python train.py --train_examples=184686 --input="log_mel" --loss="softmax" --encoder_norm="layernorm" --encoder_norm_position="pre" --text_encoder_width=256 --text_encoder_head_dim=32 --text_encoder_drop_path=0.05 --learning_rate=0.0014 --beta2=0.999 --max_grad_norm=5.0 --warmup_steps=280
Rows from block 4 of the text encoder of a small contrastive audio-text model, named by matrix and row number. Rows with one number belong to one neuron. Each number is 500 + 40 x the weight over its row's rms, rounded and kept within 0 to 999. All counts start at 0. Numbers have three digits each.
After each neuron's rows are labels from the 100 texts, of 14976, where the neuron reaches its highest value: "fires on" is the input token at the peak. Only what is clearly more common there than usual is listed. The data: single notes of musical instruments (NSynth).
# fc1: MLP up (text_encoder.blocks.4.mlp.fc1.weight, 1024x256), inputs 64-127
# fc2: MLP down (text_encoder.blocks.4.mlp.fc2.weight, 256x1024, transposed), outputs 64-127

fc1.338:518570507523548453471541455452458534454457501484559518448483458486538538454556479522525502491559511452564447509538443435489528490540508507540543428511564531552554543533498550484548510572529478
fc2.338:518551515427526500509453446493529545524449509493449461453486554468500546442520525445562468508490550511491436517503538495562516439476532532533503453449517453497546573514451492524467506506502494
fires on: "0"; "b"; "f0"

fc1.406:542463424530517475487520614532524504472485465488575461475493468511475518517499586579507454511506484447432529459557447581494545549549507527410538580560473518518517531494527537513533509545504519
fc2.406:470466464525493551607538555530598521471418453512539436515564509443489483587452544463537506481557517485523476514497429512451441465527454499454519462549521455519541501499522545542434441455490461
fires on: "c"; "b2"

fc1.262:499527505437503493525541529576520461482498589535556581411460565497563450438491475461491536449510457496560580545495530428534507474506511563524511467551555490464473505519491453498428410479484446
fc2.262:531555568541436472520486434459505508435495443547468546510523552459462561565467532471508511499469465455479535520442554534512523498494558445467540492489541484481459492410504444438487460558444463
fires on: ","; "#"; "50"

fc1.756:481457503557528527490494525465549505455470467531544568543520520445553524519510507465461563464477449444535494564521456566524507538550493564560485540477516534508467504459473565491551464558517509
fc2.756:567477502521487540496531539474586540530549510465486445573558492490495535467560476469433548567484533496507499535442504525512485484532442459453439440548520551524462535499502491527469537514553521
fires on: "6"

fc1.681:500531487513527515511563530543558508487424559439458501473542456553462551490488493488462467406549481485474454559470513481485434489475524530511484474534480477530446495533470482505485541505566476
fc2.681:509429490484485573522441551471462530478420548454534560496471552555475490442541442543490520433450529541447468508522502485509554543548434500478439535515511484444486521526506436543486531499542514
fires on: "6"; "mallet"

fc1.249:503510560470476481454477552470545534457562586535492498460493536499453436470510540558526536474444457474424562504491548509552482558462549527460526464558569517470513483472536442439557565483497538
fc2.249:461570561436509539476525543433526462526474492484436456488515456527464452439442456430488497438521439547509530520481513526490472515504534480535541523460444560463449545517567469432549505450553531
fires on: "guitar"; "<end>"

fc1.121:439528466547446518486481522492456555450511479506502561489567462492451525525469572447465524462542454455541457442520443478559465525474546484514445524477471499440500472558481549520576536549533442
fc2.121:517501432509545613496567537497454478556544475502453524498468479560480557531562493477432527497513456499526479520518451525449460506530547475531475534475465515535529551536512499528562550506557461
fires on: "bass"

fc1.707:510503523477524445555461494565506470512467508454551509461526483532461441503460570520468463492567527514560471494490528571477445525488434557459447532445440473474542510516447523449446532543544477
fc2.707:423501505430445540476545560510541511506534542505485471538469475527533478526485476517479500464424589487544454473476536516548507535531545433490478521503538501506523538519558494515470480478513450
fires on: "g3"

fc1.350:499537539519558440578449515592498470457447441469470489531481525563440533450515508441570496441565494558503556532507524535435505566504431561423513499477508565542523518539544519489473490470549463
fc2.350:493519439514509413486421488528493483492453505569560508491447492510420475548492507463575464517508442492480583485467537481556493525556558516490525541441507538467443480432471488524494562515566453
fires on: ","; "velocity"

fc1.588:483480539484481544537549496626530454485481539537498563440473525517543491575458525507543494542584501476564500550499501527507476506451514478509477521515493451520516477494525523463474508505530536
fc2.588:494519496457539521481525473487505455507564490491519505493486439400474556552550449522473474553450536478522415550467482555409511464527569504483499465501441488511538523443505538472522493455484542
fires on: ","; "velocity"; "25"

fc1.447:470526478468502535466531459463499476559504541499515504466535444535564518457457581515531505520514506474549555546487452460562445472454424507492431524493453527531549476491466520458505579569550573
fc2.447:453527503433506497462470408401549533556502521518525485513496452455534539437548487474542527515397515508481500529493557485516496511486586431479475462516467561522464508434515524495530412474506520
fires on: "7"; "<end>"; "a7"

fc1.414:503474545535525499526590502466467537559449477428468549397530483524588487606465568483454464435489494525521509502547561500466438458530443465454478526544474442507538514534533553440480569547484547
fc2.414:493473490495480469502610493416433487527547514448418522506573507508484508517563485511374495529452483490468466483501517455518489508469461531527447441449473516429513506511439492535523537484486523
fires on: "<end>"

fc1.411:462578557485470433564515584451573515535560557484508493456510464453525463527441451451560502535456456436531539464442523506463467543542559555477448536466474529549566533453521558482498496452538566
fc2.411:489504557506467548469553517419520445470500554557510590448444535531501527511530455522459524474526513471553483550479451554480526513511529469497435453473513458486536553498467479510506510472511501
fires on: "velocity"; "50"

fc1.736:518516470569433497572452510512576443571534512552553566513477473528533502426446574508486533450524462550481554472493551559528531549480542476511527460482522486478506429547455541499476500548492482
fc2.736:526500483590452529485504483567552488516480527475460540509535451556530543552503504477483502496489458494513534545456490516562529488523521470455519484480483563551530409575497547528522551554443458
fires on: "c5"; "organ"

fc1.291:498519476558481489489440495522554453464494535559570512451530458448490453487546498480499453551538461509511482438526535482483564533542447551519547548537457513556506416524504524534532589524438556
fc2.291:490543514530489527484505530554502486489485480462485493525456492509431497569469520434421537510552496436441526531419526485544508497441426492528464464439448496527442414499455515506500524428464435
fires on: "<end>"

fc1.182:554436553549457531502518540531558492468540499467477575493458443520570513545489450542527494526464549499562524527551573523480493546533514509433505524447466486558562533498460565499414446446463466
fc2.182:476458525492514479529541554477515543533478485438476515472543459499529483528523469538533509509436543422453499559548492495478466577542564500502555530469477472432523464441468506410504437414449429
fires on: "velocity"; "50"

fc1.2:569493530484481571512493525512520432474503532489568515456547455531476476510543492458536466570514449485478439471525498536537545507432547542510480507486494544507464494489463482537524458461488551
fc2.2:523478561468491569556509548430436458406543520455522514507501535468501431536514472547550469485556459528515389481407517534472469489445495497509517517534431434505464441498515486543506485445517542
fires on: "0"; "<end>"

fc1.124:526460452525482463528451549490587519515530553542569471458432571530533498495502540521542516491490478503531529457537511579452499579564555514394444523477469530540564504537476486489487559526501560
fc2.124:532458462554426437510455495499546492525466491459453469535516508496481466517488475531551460428493470458495568542536508519489458523534478568537480572516508541505481565530469414460571554530528464
fires on: "guitar"

fc1.228:534552497509516448475490521587543454480544452512500477547484482545461437438524496522495499520523529526489471566456514557534503493458460459478526512458546488518564560546475473534477500528519475
fc2.228:472469530503458497575528529487487483488524548491481530482544520553543413448450488536534474532477478518511421550466551503461512500455447519480508474449530429490497487479503469573523447449551472
fires on: "4"; "f4"; "127"

fc1.342:526534513526534468501461529546524524529463466431505499471493459566560501434503556419509545465476426430554517496530505469487475544558542603465479537523534456563485457476517457488564477503472489
fc2.342:474460450511482472483509555489505467572499500448577522519475459531573538421512494542559540472548494562514525589570550485507513600526570554505504526475519529557494443533556413505481515570499445
fires on: "c6"

fc1.122:479510574547485490516562566462496495512558568473532484502462455496484552484537502495479445443445503453518480532527551514534534457469434543476501474448537484539543528551513574497560441481507473
fc2.122:513438493561450491439530541491485541516482441448450582463449548545477486577568462495572441443549538438524504555430537483552489451517527506445478484469504504539480452480528570551529434439467518
fires on: "flute"; "f"

fc1.498:461504469451523403403518517553445415517512574444449548473440580530547493439561508490533483458487490517504544483471520456482489452499463552460546452465453486569565522478465470533524492536500526
fc2.498:526499490478518560472478517531432485443513527476453511503550498547477514511513548488567431466491535500492481494528532479544476577473415463542538514490452468543448512517482434529478511516529494
fires on: "1"; "d1"

fc1.253:525556437501493455506506522499529548486445470518515444531556505577478516511479546469499477409563546482518520582477452507530469499465468480442478503480482502516572541522530508434582538566469494
fc2.253:462493469496555523523483512528477535489525471479501500445480521493542532466499514484446559472471514527462460457510562504463554581531452491587466548480541473498483486553482559579481500441437513
fires on: "6"; "4"

fc1.732:456455549451564534514541521483446460553544443501483562550469524501536553460524448447475585461532469475568554511562545445529516524544542552511470540522494552517489525462450513468496450551450483
fc2.732:530522568527494478462507518434479467565494474491422473483572490466548539500522474544452565463539475531547489486487452401511447568562461511591514548517526504475434535497445440479495472441487515
fires on: "c8"; "d7"

fc1.115:458543557484520544469504538556468461478482546548562572475484471517559519521463512559507542468525509439449487449518552432567530474541462535486538588514445535490499519548501439535461521456550462
fc2.115:493476471537458557497425497511488515503513530457493522573550479572559523496511498510575524452489483477490480483525540460560578523470555545502510418447490508501527450442491417506516444501535513
fires on: "0"; "1"; "a0"; "-"

fc1.620:481477501448443503562551471500560545439439440572445520504557452506524428495487534490489506506563502563565541547506512571449501501491533472432420567478488497455458419476529497451538462459515510
fc2.620:480546446527497507498548503538528462480549436517505475439442503441433472541453552432494519550499445489501509497443497531448475557511580519482492463445575515509523498512493587450497506456552524
fires on: "6"; "<end>"; "a6"

fc1.514:438527425452515506482499477459458503453523468535460434530562434565475536465473459537539554496514536444448528518537484525510551506447480575507510538465468460488517520562446425494541504566528470
fc2.514:478502472556472574469460550518519482525431456452503507524535476534515442547522510494504592561569516446536462487550496488508457594540500471486506512482517556463488548487502534533470569525531543
fires on: "c"; "c2"; "c6"

fc1.597:568534530509553465497488467459473483548440496517521559539449464507493537505463565532488528554566519554497479500532453467534553545556504549555541506439442454547492454446491502493564498507533495
fc2.597:539497502473454450484531492523524495457546485525501542518547499512478453533423447445524551520452437584464491469458515570467592494494484428502495534531476497571568450527475458506548481534545485
fires on: "<end>"; "7"; "e7"

fc1.424:445502513482536522463521465536534545456552544462451542401477467539509475530465482483508503484488438458492598431586501515527527502503521555448499580460471486456448488514493491454493524549535515
fc2.424:459399467518496521484490488533452539470446537471479471479510456549469449504483491508516480406492545509535509465464503491562493532462470495514529558470467476468473471464500515562501470516498544
fires on: "<end>"; "100"

fc1.211:510525486564482551522523500571486525441508496499495459491481488484492449476539508459558508502479495498507522503574563534624491479437413555452486460489518569574527419516474461474518459476434460
fc2.211:492555483592493524470545467551453441427536523457504565529510512485501504527494536412534565536424476533483531490478478495448559583493495518472479450515487504470553496497538510460434505572491557
fires on: "c5"; "f"

fc1.290:545558555500492431462480466500520539481484503533567539504442441489496565447552525456479518455519538493514495463496536549550442537472540530527442536445453549461449448503485496463494520524481487
fc2.290:518493505446575468482435512477467457490555475558555524493552436469498478469528474474541492531503485568482524502496506527575535545429500489477524575485537472542467555558471473473512473555495486
fires on: "7"; "d7"; "e7"

fc1.638:529476475457525466532436489572530443464538537554468510541530477496477513430517572559508525477555576554504560561519498487454503579553425441503448471528539466515525529525532548546504550556489498
fc2.638:539439496454499453432500533524488529457525484517457463449540530488509556518518488523502509448470536553540486562524492468534534455510531535469523524555542568491546481530490514459518409484443441
fires on: "4"; "f4"

fc1.663:457530528488551531528441541513539545585508481497469508510518485508588478533534533553475494532446442498500483504573467515475446442504516565446473580449524550532516440562532489418543503554544492
fc2.663:473490515514421477457523536522462505435494489483474476532502490512567463457471505509564536498557457512499578457559450437463477555441517476462442495432449517498473488536529507504562501527484502
fires on: "c6"

fc1.32:506555526574495440469509536555485449548527509568548550544503548592493513519524492458493455547583500523584482528477458519475417470541500519533537535437464453524480553482473523495465456584498528
fc2.32:509498567503531468518435500418506564502486437479444472542504464451569470493465536561538479425451473507410467502521536489489514528489509430495509584510546517468474493513528495480513521529428534
fires on: "1"; "<end>"; "0"; "-"

fc1.373:463481458459513584489531533484566534544441450461565529436484452451541551527428461438448472476502462468517474540545464556524454450482564572463463495542442492495517502494561507453454494513501451
fc2.373:512435533484520579502511468513549558483454484503542490443454434433562464479525427501439523543505511415467493475539579553472488501550567487535546514568561546483515473540547442443477511424465448
fires on: "6"

fc1.277:501542566519418510524485511509560476447477540518441476422464510520558477503457477517474522529481453446531488484489508488413500574468548523487543517456506546527496509478524498393467432526556543
fc2.277:505490481453443450438445502513505427486527484536440467474438555469488590495521478585476496506552516523513552504528441482477502487522500556489566447456505494540493551418482519527479512509451516
fires on: "velocity"; "<end>"; "50"; "127"

fc1.128:558572470537505446523479503582489576542504522536475563465541576545478545484457584514499552543575521505537473491475541523481483449570500560480541562551530452552501415498561474461469570523479513
fc2.128:516538500493447498504554476523528530512438482474470404491420490437511523561423502520445499498463439458531430472477531534495501454537520530466473503515497563600498448505466505528530483441472512
fires on: "c"; "<end>"; "c3"

fc1.441:473537490471499467581512465542434574496466578444477566436524476489468458464476560468509492425457442490494430526553559493508539467452424535466541549511451449515450468520480474423533555487469476
fc2.441:521548523549558527536582447486462548496573542443488478484550547525527433522448459417433498505476518497504470529530514477472552489473538460508471431551565500459486454588512542485480535537477412
fires on: "guitar"

fc1.422:541509491467578503555437454504448570544501550408458518405520564558516486497507481525433554441468443437520446495552469499569544505468552521516542535567522561507536430519457400466475478514549497
fc2.422:518562537449541576520486519453534549478558505400553535469518512488556433513487465486498462446502423488494411467525458436475468492508545448574492534493514561493535464524546506445472528525526493
fires on: "c8"; "b7"; "c5"; "g7"

fc1.16:564553488483461502527538528510535455534499483576450526487509453518552460552491556542507498420524494516538484462567553517470472519526538452445467492540462488546453477462458457507446449551569468
fc2.16:471506490474489502524459479494477464485536484483406478536458469446517452466426487465436486577495480573536459544477550569557568469496440444543530513519545465524465507541530477520441511492466530
fires on: "velocity"; "100"; "127"

fc1.380:540487471541445471542520497495552443547526443483469562508481510539519453567452513548469491535549459548449564466485508449438480549521468532446558501540514527549517504496461528548520526549544548
fc2.380:443500453547548443532516511553434426518503549568539458530520571541511518508491440495451441547505498484449473423457523482553512488497436544452548521501453479456494442491456529526522502521475507
fires on: "d"; "b4"

fc1.265:429494516530490555451493507448478509457495490444544511390493571449475581461525511527567564501464464464488448454470529448513446445528498533516482508573464449468469525521484512470516552480498532
fc2.265:450504474513524465510444457452547453413503519494521565549528518524436480483473534533451459472498455497487437549515537466473509556500460497490507494537543452510495449548564435538455507556454494
fires on: "c6"

fc1.711:561551522451538437442479564486494447541448464529532491444508439483516522499556455494505490552488544503465575477466441542472529478485541567474492538527488542516455451544423523504571456475496542
fc2.711:473510560537509541566433491465550465549510524493484432544442564531553452442478461554438511473459520514494505490506463520493489531487454498559480466442461549505502475478515549459455534510550497
fires on: "0"; "1"; "b0"; "c2"

fc1.452:474530484559505514574525486556432434437458491512538514505552517495520464551452479504554441489559502517468536487476490581460533444497509493529502438519558463446500448506536531514514524436476461
fc2.452:474546548509568565442449513483463538457573495450515471465461483519444502449484551492544489520514459490447402529449449529545556481431478536482463456506566544542517505519483576482509496520461496
fires on: "4"

fc1.383:463530458564571551520517508451540515555476572509444479458496446468530490442452454510524549467512526440568440518489585523557443494462549459439502442538527463503473415475442451438505482554545465
fc2.383:431514503472535489509544522504527553473542538437540519551479451481533448526578457546487488459427466573472490549486486555510480509504456473523553460567516561451425559453497472467451447498475471
fires on: "bass"

fc1.671:450428451536445494460489534465435496484489486484474465399448541561501458551508468478568464545501561541526568521464507467438464553557498562423532463521447536502472467428518534425483524497540538
fc2.671:518513534461444485486488490485555483549542450487442503489480540459461481559528462466459492455466488460479550534559552520503489597539485522466503492558488466489514494429487459497457504527526497
fires on: "c6"; "c3"; "c"

fc1.480:534509424510556470480539511442492494449561461550496465446535520450479477473534561554501463454552570461500485528571467521545548491496570448434563446444472506575495515527540522543568490554479505
fc2.480:520514493550484569464511517539574493478470463479494520541491538514436423552502554518535542480438522571549530527561503458564486427524432505546479553569549471495453471530542525504439447554450537
fires on: "flute"

fc1.72:581556557514452548469555496499509476511556509522491563459541508580531534487530507476544448475469531481505458460471452517561484463531544506531536480462483552463508515557478548455471479465480509
fc2.72:574446467432458465565444496473481505531499524428482522564487473482435470471487500469425473507460493493477503443535538459460512478514554489603511454515484497517519536491457463467464463481546506
fires on: "d"; "-"

fc1.468:469489439484500429456563587509496493514490535441489562529515531550483507472538523468488526480578573463554514497482535452513516450435497472490525566464464452511482440495495545545482554531554479
fc2.468:497525526463529590482520506561495514495454479435558504472487553497505459503494540559500560466480509525466531391459516520511476550528448469525472559529486449489457497496500495497479552509566588
fires on: "c"; "d"

fc1.446:562528467531541526505484464522455445491500555455506484465565462497532529432469516562553509552518484444448474557476536547466489531542560561526460466563510542524488520546559513485564443525509501
fc2.446:530506500455556543514471459529504541492507493478570571467543485523602482482480478513549583501521447517461434463559560477528544541535587511458489530483475492507494454432500442503518495526571527
fires on: "c6"; "c7"; "b6"

fc1.87:440489476533438471508517555557563546549517510488476545505550531453455497514476436455488558510530527523488476540526540569568490473537479468469510488564472458548561540545486442564566485516558547
fc2.87:462435419561518495531576477494552448475565440562539506519554544436512561538436544535478429522478425473501538544485508545433490490542507457490455513491527543517523496538485549551474423458447463
fires on: "<end>"; "c6"; "b5"

fc1.745:523526493469481535571482489429496537491450521477446441487541438494550426491475452436421473531474370410462508504498510512489564515522531531505563481462518558551469429541487429506507517482485509
fc2.745:465532485504495461476457486519508511457472424496508511485509543445547513517529474501523550537508569498527492551422531519447512460487525450509537555549460426538544561538507488530489527536530479
fires on: "6"

fc1.390:462517520550520495554425484451560525544535483474505496429450492554540515486470539460521542457545476516487521487505555502502485533448531529453489558522494499561472464556554455481474504489458570
fc2.390:538539489484454483498444516445431504551455549500426499541576472499501550461504467462521464468478498510466515574559449424488445481520543442531473544461492532542508536506416416556498513563525465
fires on: "7"

fc1.726:503486459439522449471509517548548498542442452415467529518532521500486506473456526522504507437483499515452532487494439503565450544512426490498542576489503492535476527561525553520453508584487532
fc2.726:478480521486522523513500522532428478469470479519527518537492562536511498533528507522542479548525528567536491459498492459488456533493524555520508479449433467425437480471449588533403483481552485
fires on: "c"

fc1.54:498510473509490496541487441554485480518473487501508471502540533567506416461515489528535515484565467472518493524557428564499495461484438514429489469459542450510518473492540530538492457545473517
fc2.54:502494519486556531537525480506460530425500517500510575544508505506515442507496504437542519467466464534529406528425471485446533536450489482525486491523487443496467509506509542510433416532501489
fires on: "4"

fc1.216:565477455446440450497516554466562482486448522548454565541560441487480476438548482574518543533457473533486526474480488516514538514517509540457511490515497460553475520443560568555502452534516534
fc2.216:532503526437538457479444546573500526539477550549494507552496490523446462490441522490436500445447487547496460455465537517568508471527545445462577522483511536475441582477507461534473451534431570
fires on: "velocity"; "d"; "e4"

fc1.601:558448534468547532528479519572522582503484574487503547517534472463509527521449506516468559552470468506552508449523504539514456473494530507542490554455509512452524506489526452528541498563477555
fc2.601:447441443570434531516505556563503488439447474529523515506461432484587435510539460501553546473549508458548520426518572445437534500498535527398452539410531497514452498477473424486440466445530529
fires on: "1"; "a"; "d1"; "e1"

fc1.107:488603506505508595521468447521501498419507476557563515498430480501519525468469450464476448613519414531471484507527492465503566434480506544441530454418529520491523398436548465466465496440476578
fc2.107:535526499538510558543488532521481491416515499510540475479447483510432474513596526511448419548486483478470492542413540455493523476445544517461536401479441500478430526453474516521440434480546503
fires on: "<end>"; "50"

fc1.526:486611505561490459550521485472508445459518479481519513515494498469530431531503463524498507560534486547471554524525524495438476501470506484509519571457505505523498462534429448497507484460498464
fc2.526:536455481478525505528594543533449445440558546538542535480553493470525508579582508498477479508486492509533521564389510415524520486478485433523522504502459542486516464541456507491503438484535500
fires on: "<end>"

fc1.466:522545453447465482455469522444490424562470470545551481512538486454505533475527527509524467519442513514536446540529556478496471487493427456469444506541452571481564489476537491530435450558460451
fc2.466:533490556442476494471450458418488528479522447489471428558560502451534553514470472509470520547545461547502442485577486498475526445477510481554456503510497546442447509540542433561543508500492547
fires on: "c8"; "c4"

fc1.685:499534520507471498586493462520513452527538459504489501487440539457440544530453530423559424548511425467449472543503539544518556560461416528453433524502449522554459530450512454525507443548526516
fc2.685:522520479431483481523483557496439536544466460444592520516494551467430447462558523453450553491460428455447533496500443558468533528472526545444473454546507541506543452466444567445482519454554499
fires on: "c5"; ","

fc1.454:471479511512518499410530483571487529471453531519554501512441493483433521499527570544483506466507591578551544507463527445513474493504443581524495499494474505515581571517558520462520553571531569
fc2.454:526510486462517447510503510497534533524495444468543528482522564460485497513521472520547531505457543530560469541396485479451419473562573510474517516536438464481479530464550592521498511511528507
fires on: "velocity"; "100"; "75"; "50"

fc1.345:506547536451492463556578472571562557476559484574495558493492475440468533520441461422471459470499475499473528529510452521569499488522465500541530466433545472513494469475536496558483500443497491
fc2.345:547466551567453508462446519491457540465538454560499460465435520467455448505474594476447503544576534455528568525549530468497551458547533544545567415501435460575468429510475536477522512561513459
fires on: ","; "<end>"

fc1.396:534452536458514532494496439488559499570550593509539480469562474457479479437440448549475462511548546552500542451559548487571535512469457467537481453468493482516458508466467447506467490472564503
fc2.396:446555480536534444473541462575538562447517493524451570459570566488459545503566484553525488477527469539474450494496569530460481476486541471479481476455444548488492452583445470474469451485536456
fires on: "c6"

fc1.571:543547456538478541521480462530504441454463464486515495465511463479460501435444526548480534561463515542460527507493462581463539436445468447475527487559458521542496459466477518558431465515499444
fc2.571:480459522426479530563442516525418536546566454577487470460487530470514426570526503553507433531528482490470433557482507544427550469485456481545513514431410516522547534525488466542483429489488467
fires on: "4"

fc1.520:449530544489521568527453512491556489509457536473523477483517454579542450555536448437501473537463402451464464401572495447486582538575494480491524490424492548561519415449485446490418509463546494
fc2.520:545478509499584506544472501460478465459580505517573563520512521487520416514546514501575498503483507555504506454532545498443414494507569510506436482509433484466473510464514477495543462571518579
fires on: "7"; "g7"; "c8"; "d7"

fc1.699:437504442547462541539469552477522529511457493471479572460460503559507446448487464543535547485486557547481576584535476465508483555440469508466432464558522462454526459567555551502547477459494513
fc2.699:469595430499491510568512489509487524494543486527528525551532462499500489503553441560502465455538446517470529526551451545526451567526442522446528523516459485456550518539514426548498489489455505
fires on: "guitar"

fc1.499:519576488485484473520517430507472474453472532504538459458463573531526433509509546477504509465535487492460554530536443566511522483517410515492498460491472440503532443515568540515497448545519506
fc2.499:547548495441571457469484531545423516497506489530576590518449478527506419450523496504563563471495483560490518522456482510388446552506531509499541511451477458453534533427504565528486449570521505
fires on: "4"; "d4"

fc1.568:519472520530549520550534562587547457524488544486499541474510503512581495468525565540505533494601518464544539518488519524500456559499448557529467587500451458522549536477531559478527530586534552
fc2.568:502497492449486502544509469479513530537493455525501462534507469425507533487495478498506464500418538503468425593473505546418493502540621509495499454504507545503512511449534519442480425528455464
fires on: ","; "<end>"

fc1.242:533485520514496558493491461568501497529525518500563475492544467518477503426542489523555472506542561557539463488546495546437477423502537544484432498398518438557478467537493571544490477473500555
fc2.242:476498480534556541521466504433465512458535524536544505502511467571500473459475532422500556541470532509551469557486624530501550516467458468610513532560457457465444468524470500537499478443545511
fires on: ","; "d6"; "50"; "127"

fc1.375:451487571461544536473482471534486494499453539548435475441458432557512550497490553517497529540444533445516527486505547443566509486447538574539482540549522518457477463489545437470558446455526499
fc2.375:539466478487493501533451563447531538525509457461491522492536498530554592478531434473539480564566504505510544511564559520470525523507561538535517527473542417533488480466483495514450437478435504
fires on: "f"

fc1.625:464510466548501494563477487521529529498488536446529511427482474536541558589492534475436471438445467469426499531487542556483477481517496523524476465457583527575544488551531496528533540506434536
fc2.625:495498469558482558529454414501422515492496438501444484537469490401482523498505441488515538535531518533515434458459526475486503441515549539452516453518482456455550530502481461471514438518425509
fires on: "6"; "a6"; "b6"

fc1.220:534488544500472540471465532524548525479420487521483482445495497530560559430458448513470545446518438426484539526539517428523483519533598480546519582550463510514502544473540452419457475560452508
fc2.220:485482452471506444509475483533487547472519449458465489566511454491590548536424530490484546503548542537448469558479500521483583528536496434586558549542549463520532460592436409471535493527454488
fires on: "velocity"; "50"; "127"

fc1.547:516494479540480535470554512519528435563521501573451537541523476588516438448522571473581544476492456556513571485478513505481519572519443541444531456462444464530457512506485517517544549549507543
fc2.547:563497438523462514519454468541425503534549529478458551450457512513478434457406482511470440444532450523476462534513549484464540478485497464527503462469530437517459518488536530491534472460461483
fires on: "4"; "127"; "100"; "50"

fc1.763:489460532489557522499523438467516480481492451525473485507486455532495539465530461446529559538519422506432581422476494551532462548535502575528482541461480510520519485481450542457435570479554551
fc2.763:515490515496515462500533472459486491496513466501516558547480491469526452482548524498539558512545480460504487487516455507431475533479506506520504504510520419448423491472564514525440500561493471
fires on: "g3"; "g4"

fc1.17:443462510557549545476454494533520578545503512515554552478548531544468474505520543481481538516524477417481461526463444542455536528560482540530439500559488524460500508556463529485443521502520534
fc2.17:511546536537417493460569470460555501517517574511531522509530505535560538517468506517481515447493541503487449421494474481486442592466491519441439502457566470454475503503542502522458466517463514
fires on: "d"

fc1.612:527522486521571469423467547482517501503565476555564546448545544443493501442464527500572540522459550544490488468447448542549553499508423563560444549527518559458518448533452519463527470478450564
fc2.612:504501557442550551459492519541509510455497519438492535528499467483545488454495440504454543544513562493524505496445548429510470567489572487527466565432445453518517461477478533455478475541537557
fires on: "0"; "d7"; "b3"; "-"