Rows from block 5 of the text encoder of a small contrastive audio-text model, named by matrix and row number. Rows with one number belong to one neuron. Each number is 128 + 32 x the weight over its row's rms, rounded and kept within 0 to 255. All counts start at 0. Numbers have three digits each.
After each neuron's rows are labels from the 100 texts, of 14976, where the neuron reaches its highest value: "fires on" is the input token at the peak. Only what is clearly more common there than usual is listed. The data: single notes of musical instruments (NSynth).
# fc1: MLP up (text_encoder.blocks.5.mlp.fc1.weight, 1024x256), inputs 0-51
# fc2: MLP down (text_encoder.blocks.5.mlp.fc2.weight, 256x1024, transposed), outputs 0-51

fc1.629:169129101100102142110163169124155112138181013172152127108212180178185170096116154085108168122118137132111153131139197121072044148105131145060119199177100149
fc2.629:139095170144134162120150109085165152077066150060091129148135129117172082179080110174155127111140143129156092156074133100192172145119133161143119091065129128
fires on: "a"

fc1.251:164172108145103170125183116128168131124164079080155090078112084093088146096078154098092174123164164150144133088108098190113119108104176132152151138184126184
fc2.251:155105184175145173105134134173139108094091105146134151162116138109128166064137133186090108155161168109126116161153162128071131126123140122138109113127109082
fires on: "a"; "f6"

fc1.161:125156142131104142121145136097182103088127104169169096098099071188151098162133074149143150155169113188109160159129130124124095115118071112152135149125158157
fc2.161:058106128147102132167169097093071182138184151121097094077159104109093085113107189123128100193074138084109127175163135121079175087109110169145144161130159098
fires on: "b2"

fc1.421:127097119119086175165168182185109178167179135171114152093104157181169115106082122110141130094139087170133099075166148094155177147148152107096132140079095112
fc2.421:064136136181179164186190152102121161122114078134104133072084120146179100088122124123078089095176158139155201087096091130156044162096089069086164098102167148
fires on: "b5"; "g7"; "7"; "b4"

fc1.124:145110113118167150135079133160098183173114151166076105128076201186105108103158119118085099093097107084115158109195165157099126139096115109069137132159085083
fc2.124:089137141178131164134140102144130140089073145073162145160128131205148141120073123150195141133094186120147118142155204095165156118107093154120150099098143114
fires on: "b3"; "b4"; "a"

fc1.457:151128128097110180123163115180130112184151052187162149084112105175084100149152113089129160146098157138105152133185141120068117134134165113080102198150091123
fc2.457:159135089159105152179159132136106091077109130170169088075105168171087185121111124106129174095108126128111119114118150150156065119126158143069119141150137157
fires on: "b3"; "b5"

fc1.191:137142078120124157183150165133129135130149082117180138096153102141095106166141171119045150075156142118113120121101119135161058137173161147077103099110068182
fc2.191:100114121121094179167110162154096181101112172146112150138092149178108135103125099153080111061118176093112165120111117087139117117126163131136118098114174137
fires on: "b5"; "c6"; "a5"

fc1.444:163096101088109154091168154156140148093089084168187107141131169119111118106168179105111147116130157185121129108129248115101150172078128175064173129110062152
fc2.444:067120094130088121138096135134136108120104116095114198123085162065134120102058174100109117124165095088104131136161111150172043123127113121153138134108100151
fires on: "b3"

fc1.564:119094075114067096117099123098180145089170139195156153157149180149130099096083097092153171099114161171089162119119136173151088165100181122167123174109097113
fc2.564:090095086121152166186141163123148168074158112182149089121134119153123138153080120130189152167091159126138160129107096121161064102118164173146091115080130149
fires on: "b5"

fc1.334:161082114124095171132129096091143162142136103157086121172142153172086100160094144095167169110122135177119181092179128122110119091106111100095137132080130172
fc2.334:074097164117121114114158178120106134104153055089134113105076148064160112183173149077185105173170101119114160185127153173139118160159164146135138140164145159
fires on: "b2"; "b3"

fc1.241:169095076139074180153173132179117126111147097124177095165156107089099140174123133120096145129150150171073084092157127075131101140132174127170146180184060100
fc2.241:083109145141123155149094146137126090088127131099125193069128175091153122135148154176145096115106173098125116144110083106127159128153108137106122137154083084
fires on: "b2"; "c3"

fc1.275:120067116142141099120199152163183128171176121171145110094157184104117143156144106149154110139143155130102103150182176112133120110192178177128073181110106125
fc2.275:121120112119169150125134178098164143080131064164129127141146114110139106152090192070154131085081180127057195158123134093130063181129110122114123161134154125
fires on: "b5"; "b6"

fc1.707:163095105120108114094145194178149140109169114143172112152139134136161153128145093121097129145077145181139160119141144084075102158095094154099174187136148179
fc2.707:181080142133098142139170118133142070066141109142097144147120134141150123157152094170096071130125125163152107091096186165116119136136060159150118148156106103
fires on: "b2"; "<end>"

fc1.743:134089139146146144142181121123117177164174113147114111131102118158134116070191113065148182184078116159130086076104157111110141125125104115118093171167161142
fc2.743:163119139157189164143144091064132187092114201089126094185103150148189149160115135057126146116109108107128111120121138124138090100150108141132181079175157103
fires on: "b3"; "c4"; "d3"; "c3"

fc1.403:175144100136087157167143109105139155118173110164114096140161093187122108165145081183104083129149101099127151118129111156144116095160128130109102100090136095
fc2.403:129117144155102126178176189128144196142076133149092088162139117130114159083104083083187170151139122188141113147109095117111101155132152131158104169180081164
fires on: "a"; "a2"

fc1.519:171101036074113098101105114134129170186131086172130118084133104138154150149143165101072206141146129164127144156147123122096040156201138115081070106158149163
fc2.519:130101132102142135198087121139129121133107161105024137156091108129106134113137151161033117101178195114134109130107080093127130120172107142145094088100168099
fires on: "a"; "a5"

fc1.383:113131123145106092138119151179147126077090162133083113106109085157118134144147118116163136076149091091110075084192175104172153170113107124107087124129133095
fc2.383:168115139149174089170147118073164097143142123096166098042131129105084111091091096176128098191125163166118131148144172115135085096115096149141149147160102159
fires on: "b5"

fc1.89:152129081149064104132119166140133189133144115190168092142141161128159097112131136157154155159124160156102156158175185119095157138176127139094106119139151138
fc2.89:095133083133178153131122126134108138082084122159102112110103153176151163127093139124118163090107164182153130116134099156209141143171166100137187182126090139
fires on: "b5"; "5"

fc1.287:134086105135102134105158162122164078130099159083138116142112163170139137158159140159072149142098161110159092129127134162074143161170115116061119139114055077
fc2.287:148083130163091106177120138107084125136138084118102152059147112160111097107147100145112088173103096085159136138104135128185128081115165158152137122078163158
fires on: "b5"; "a"; "f7"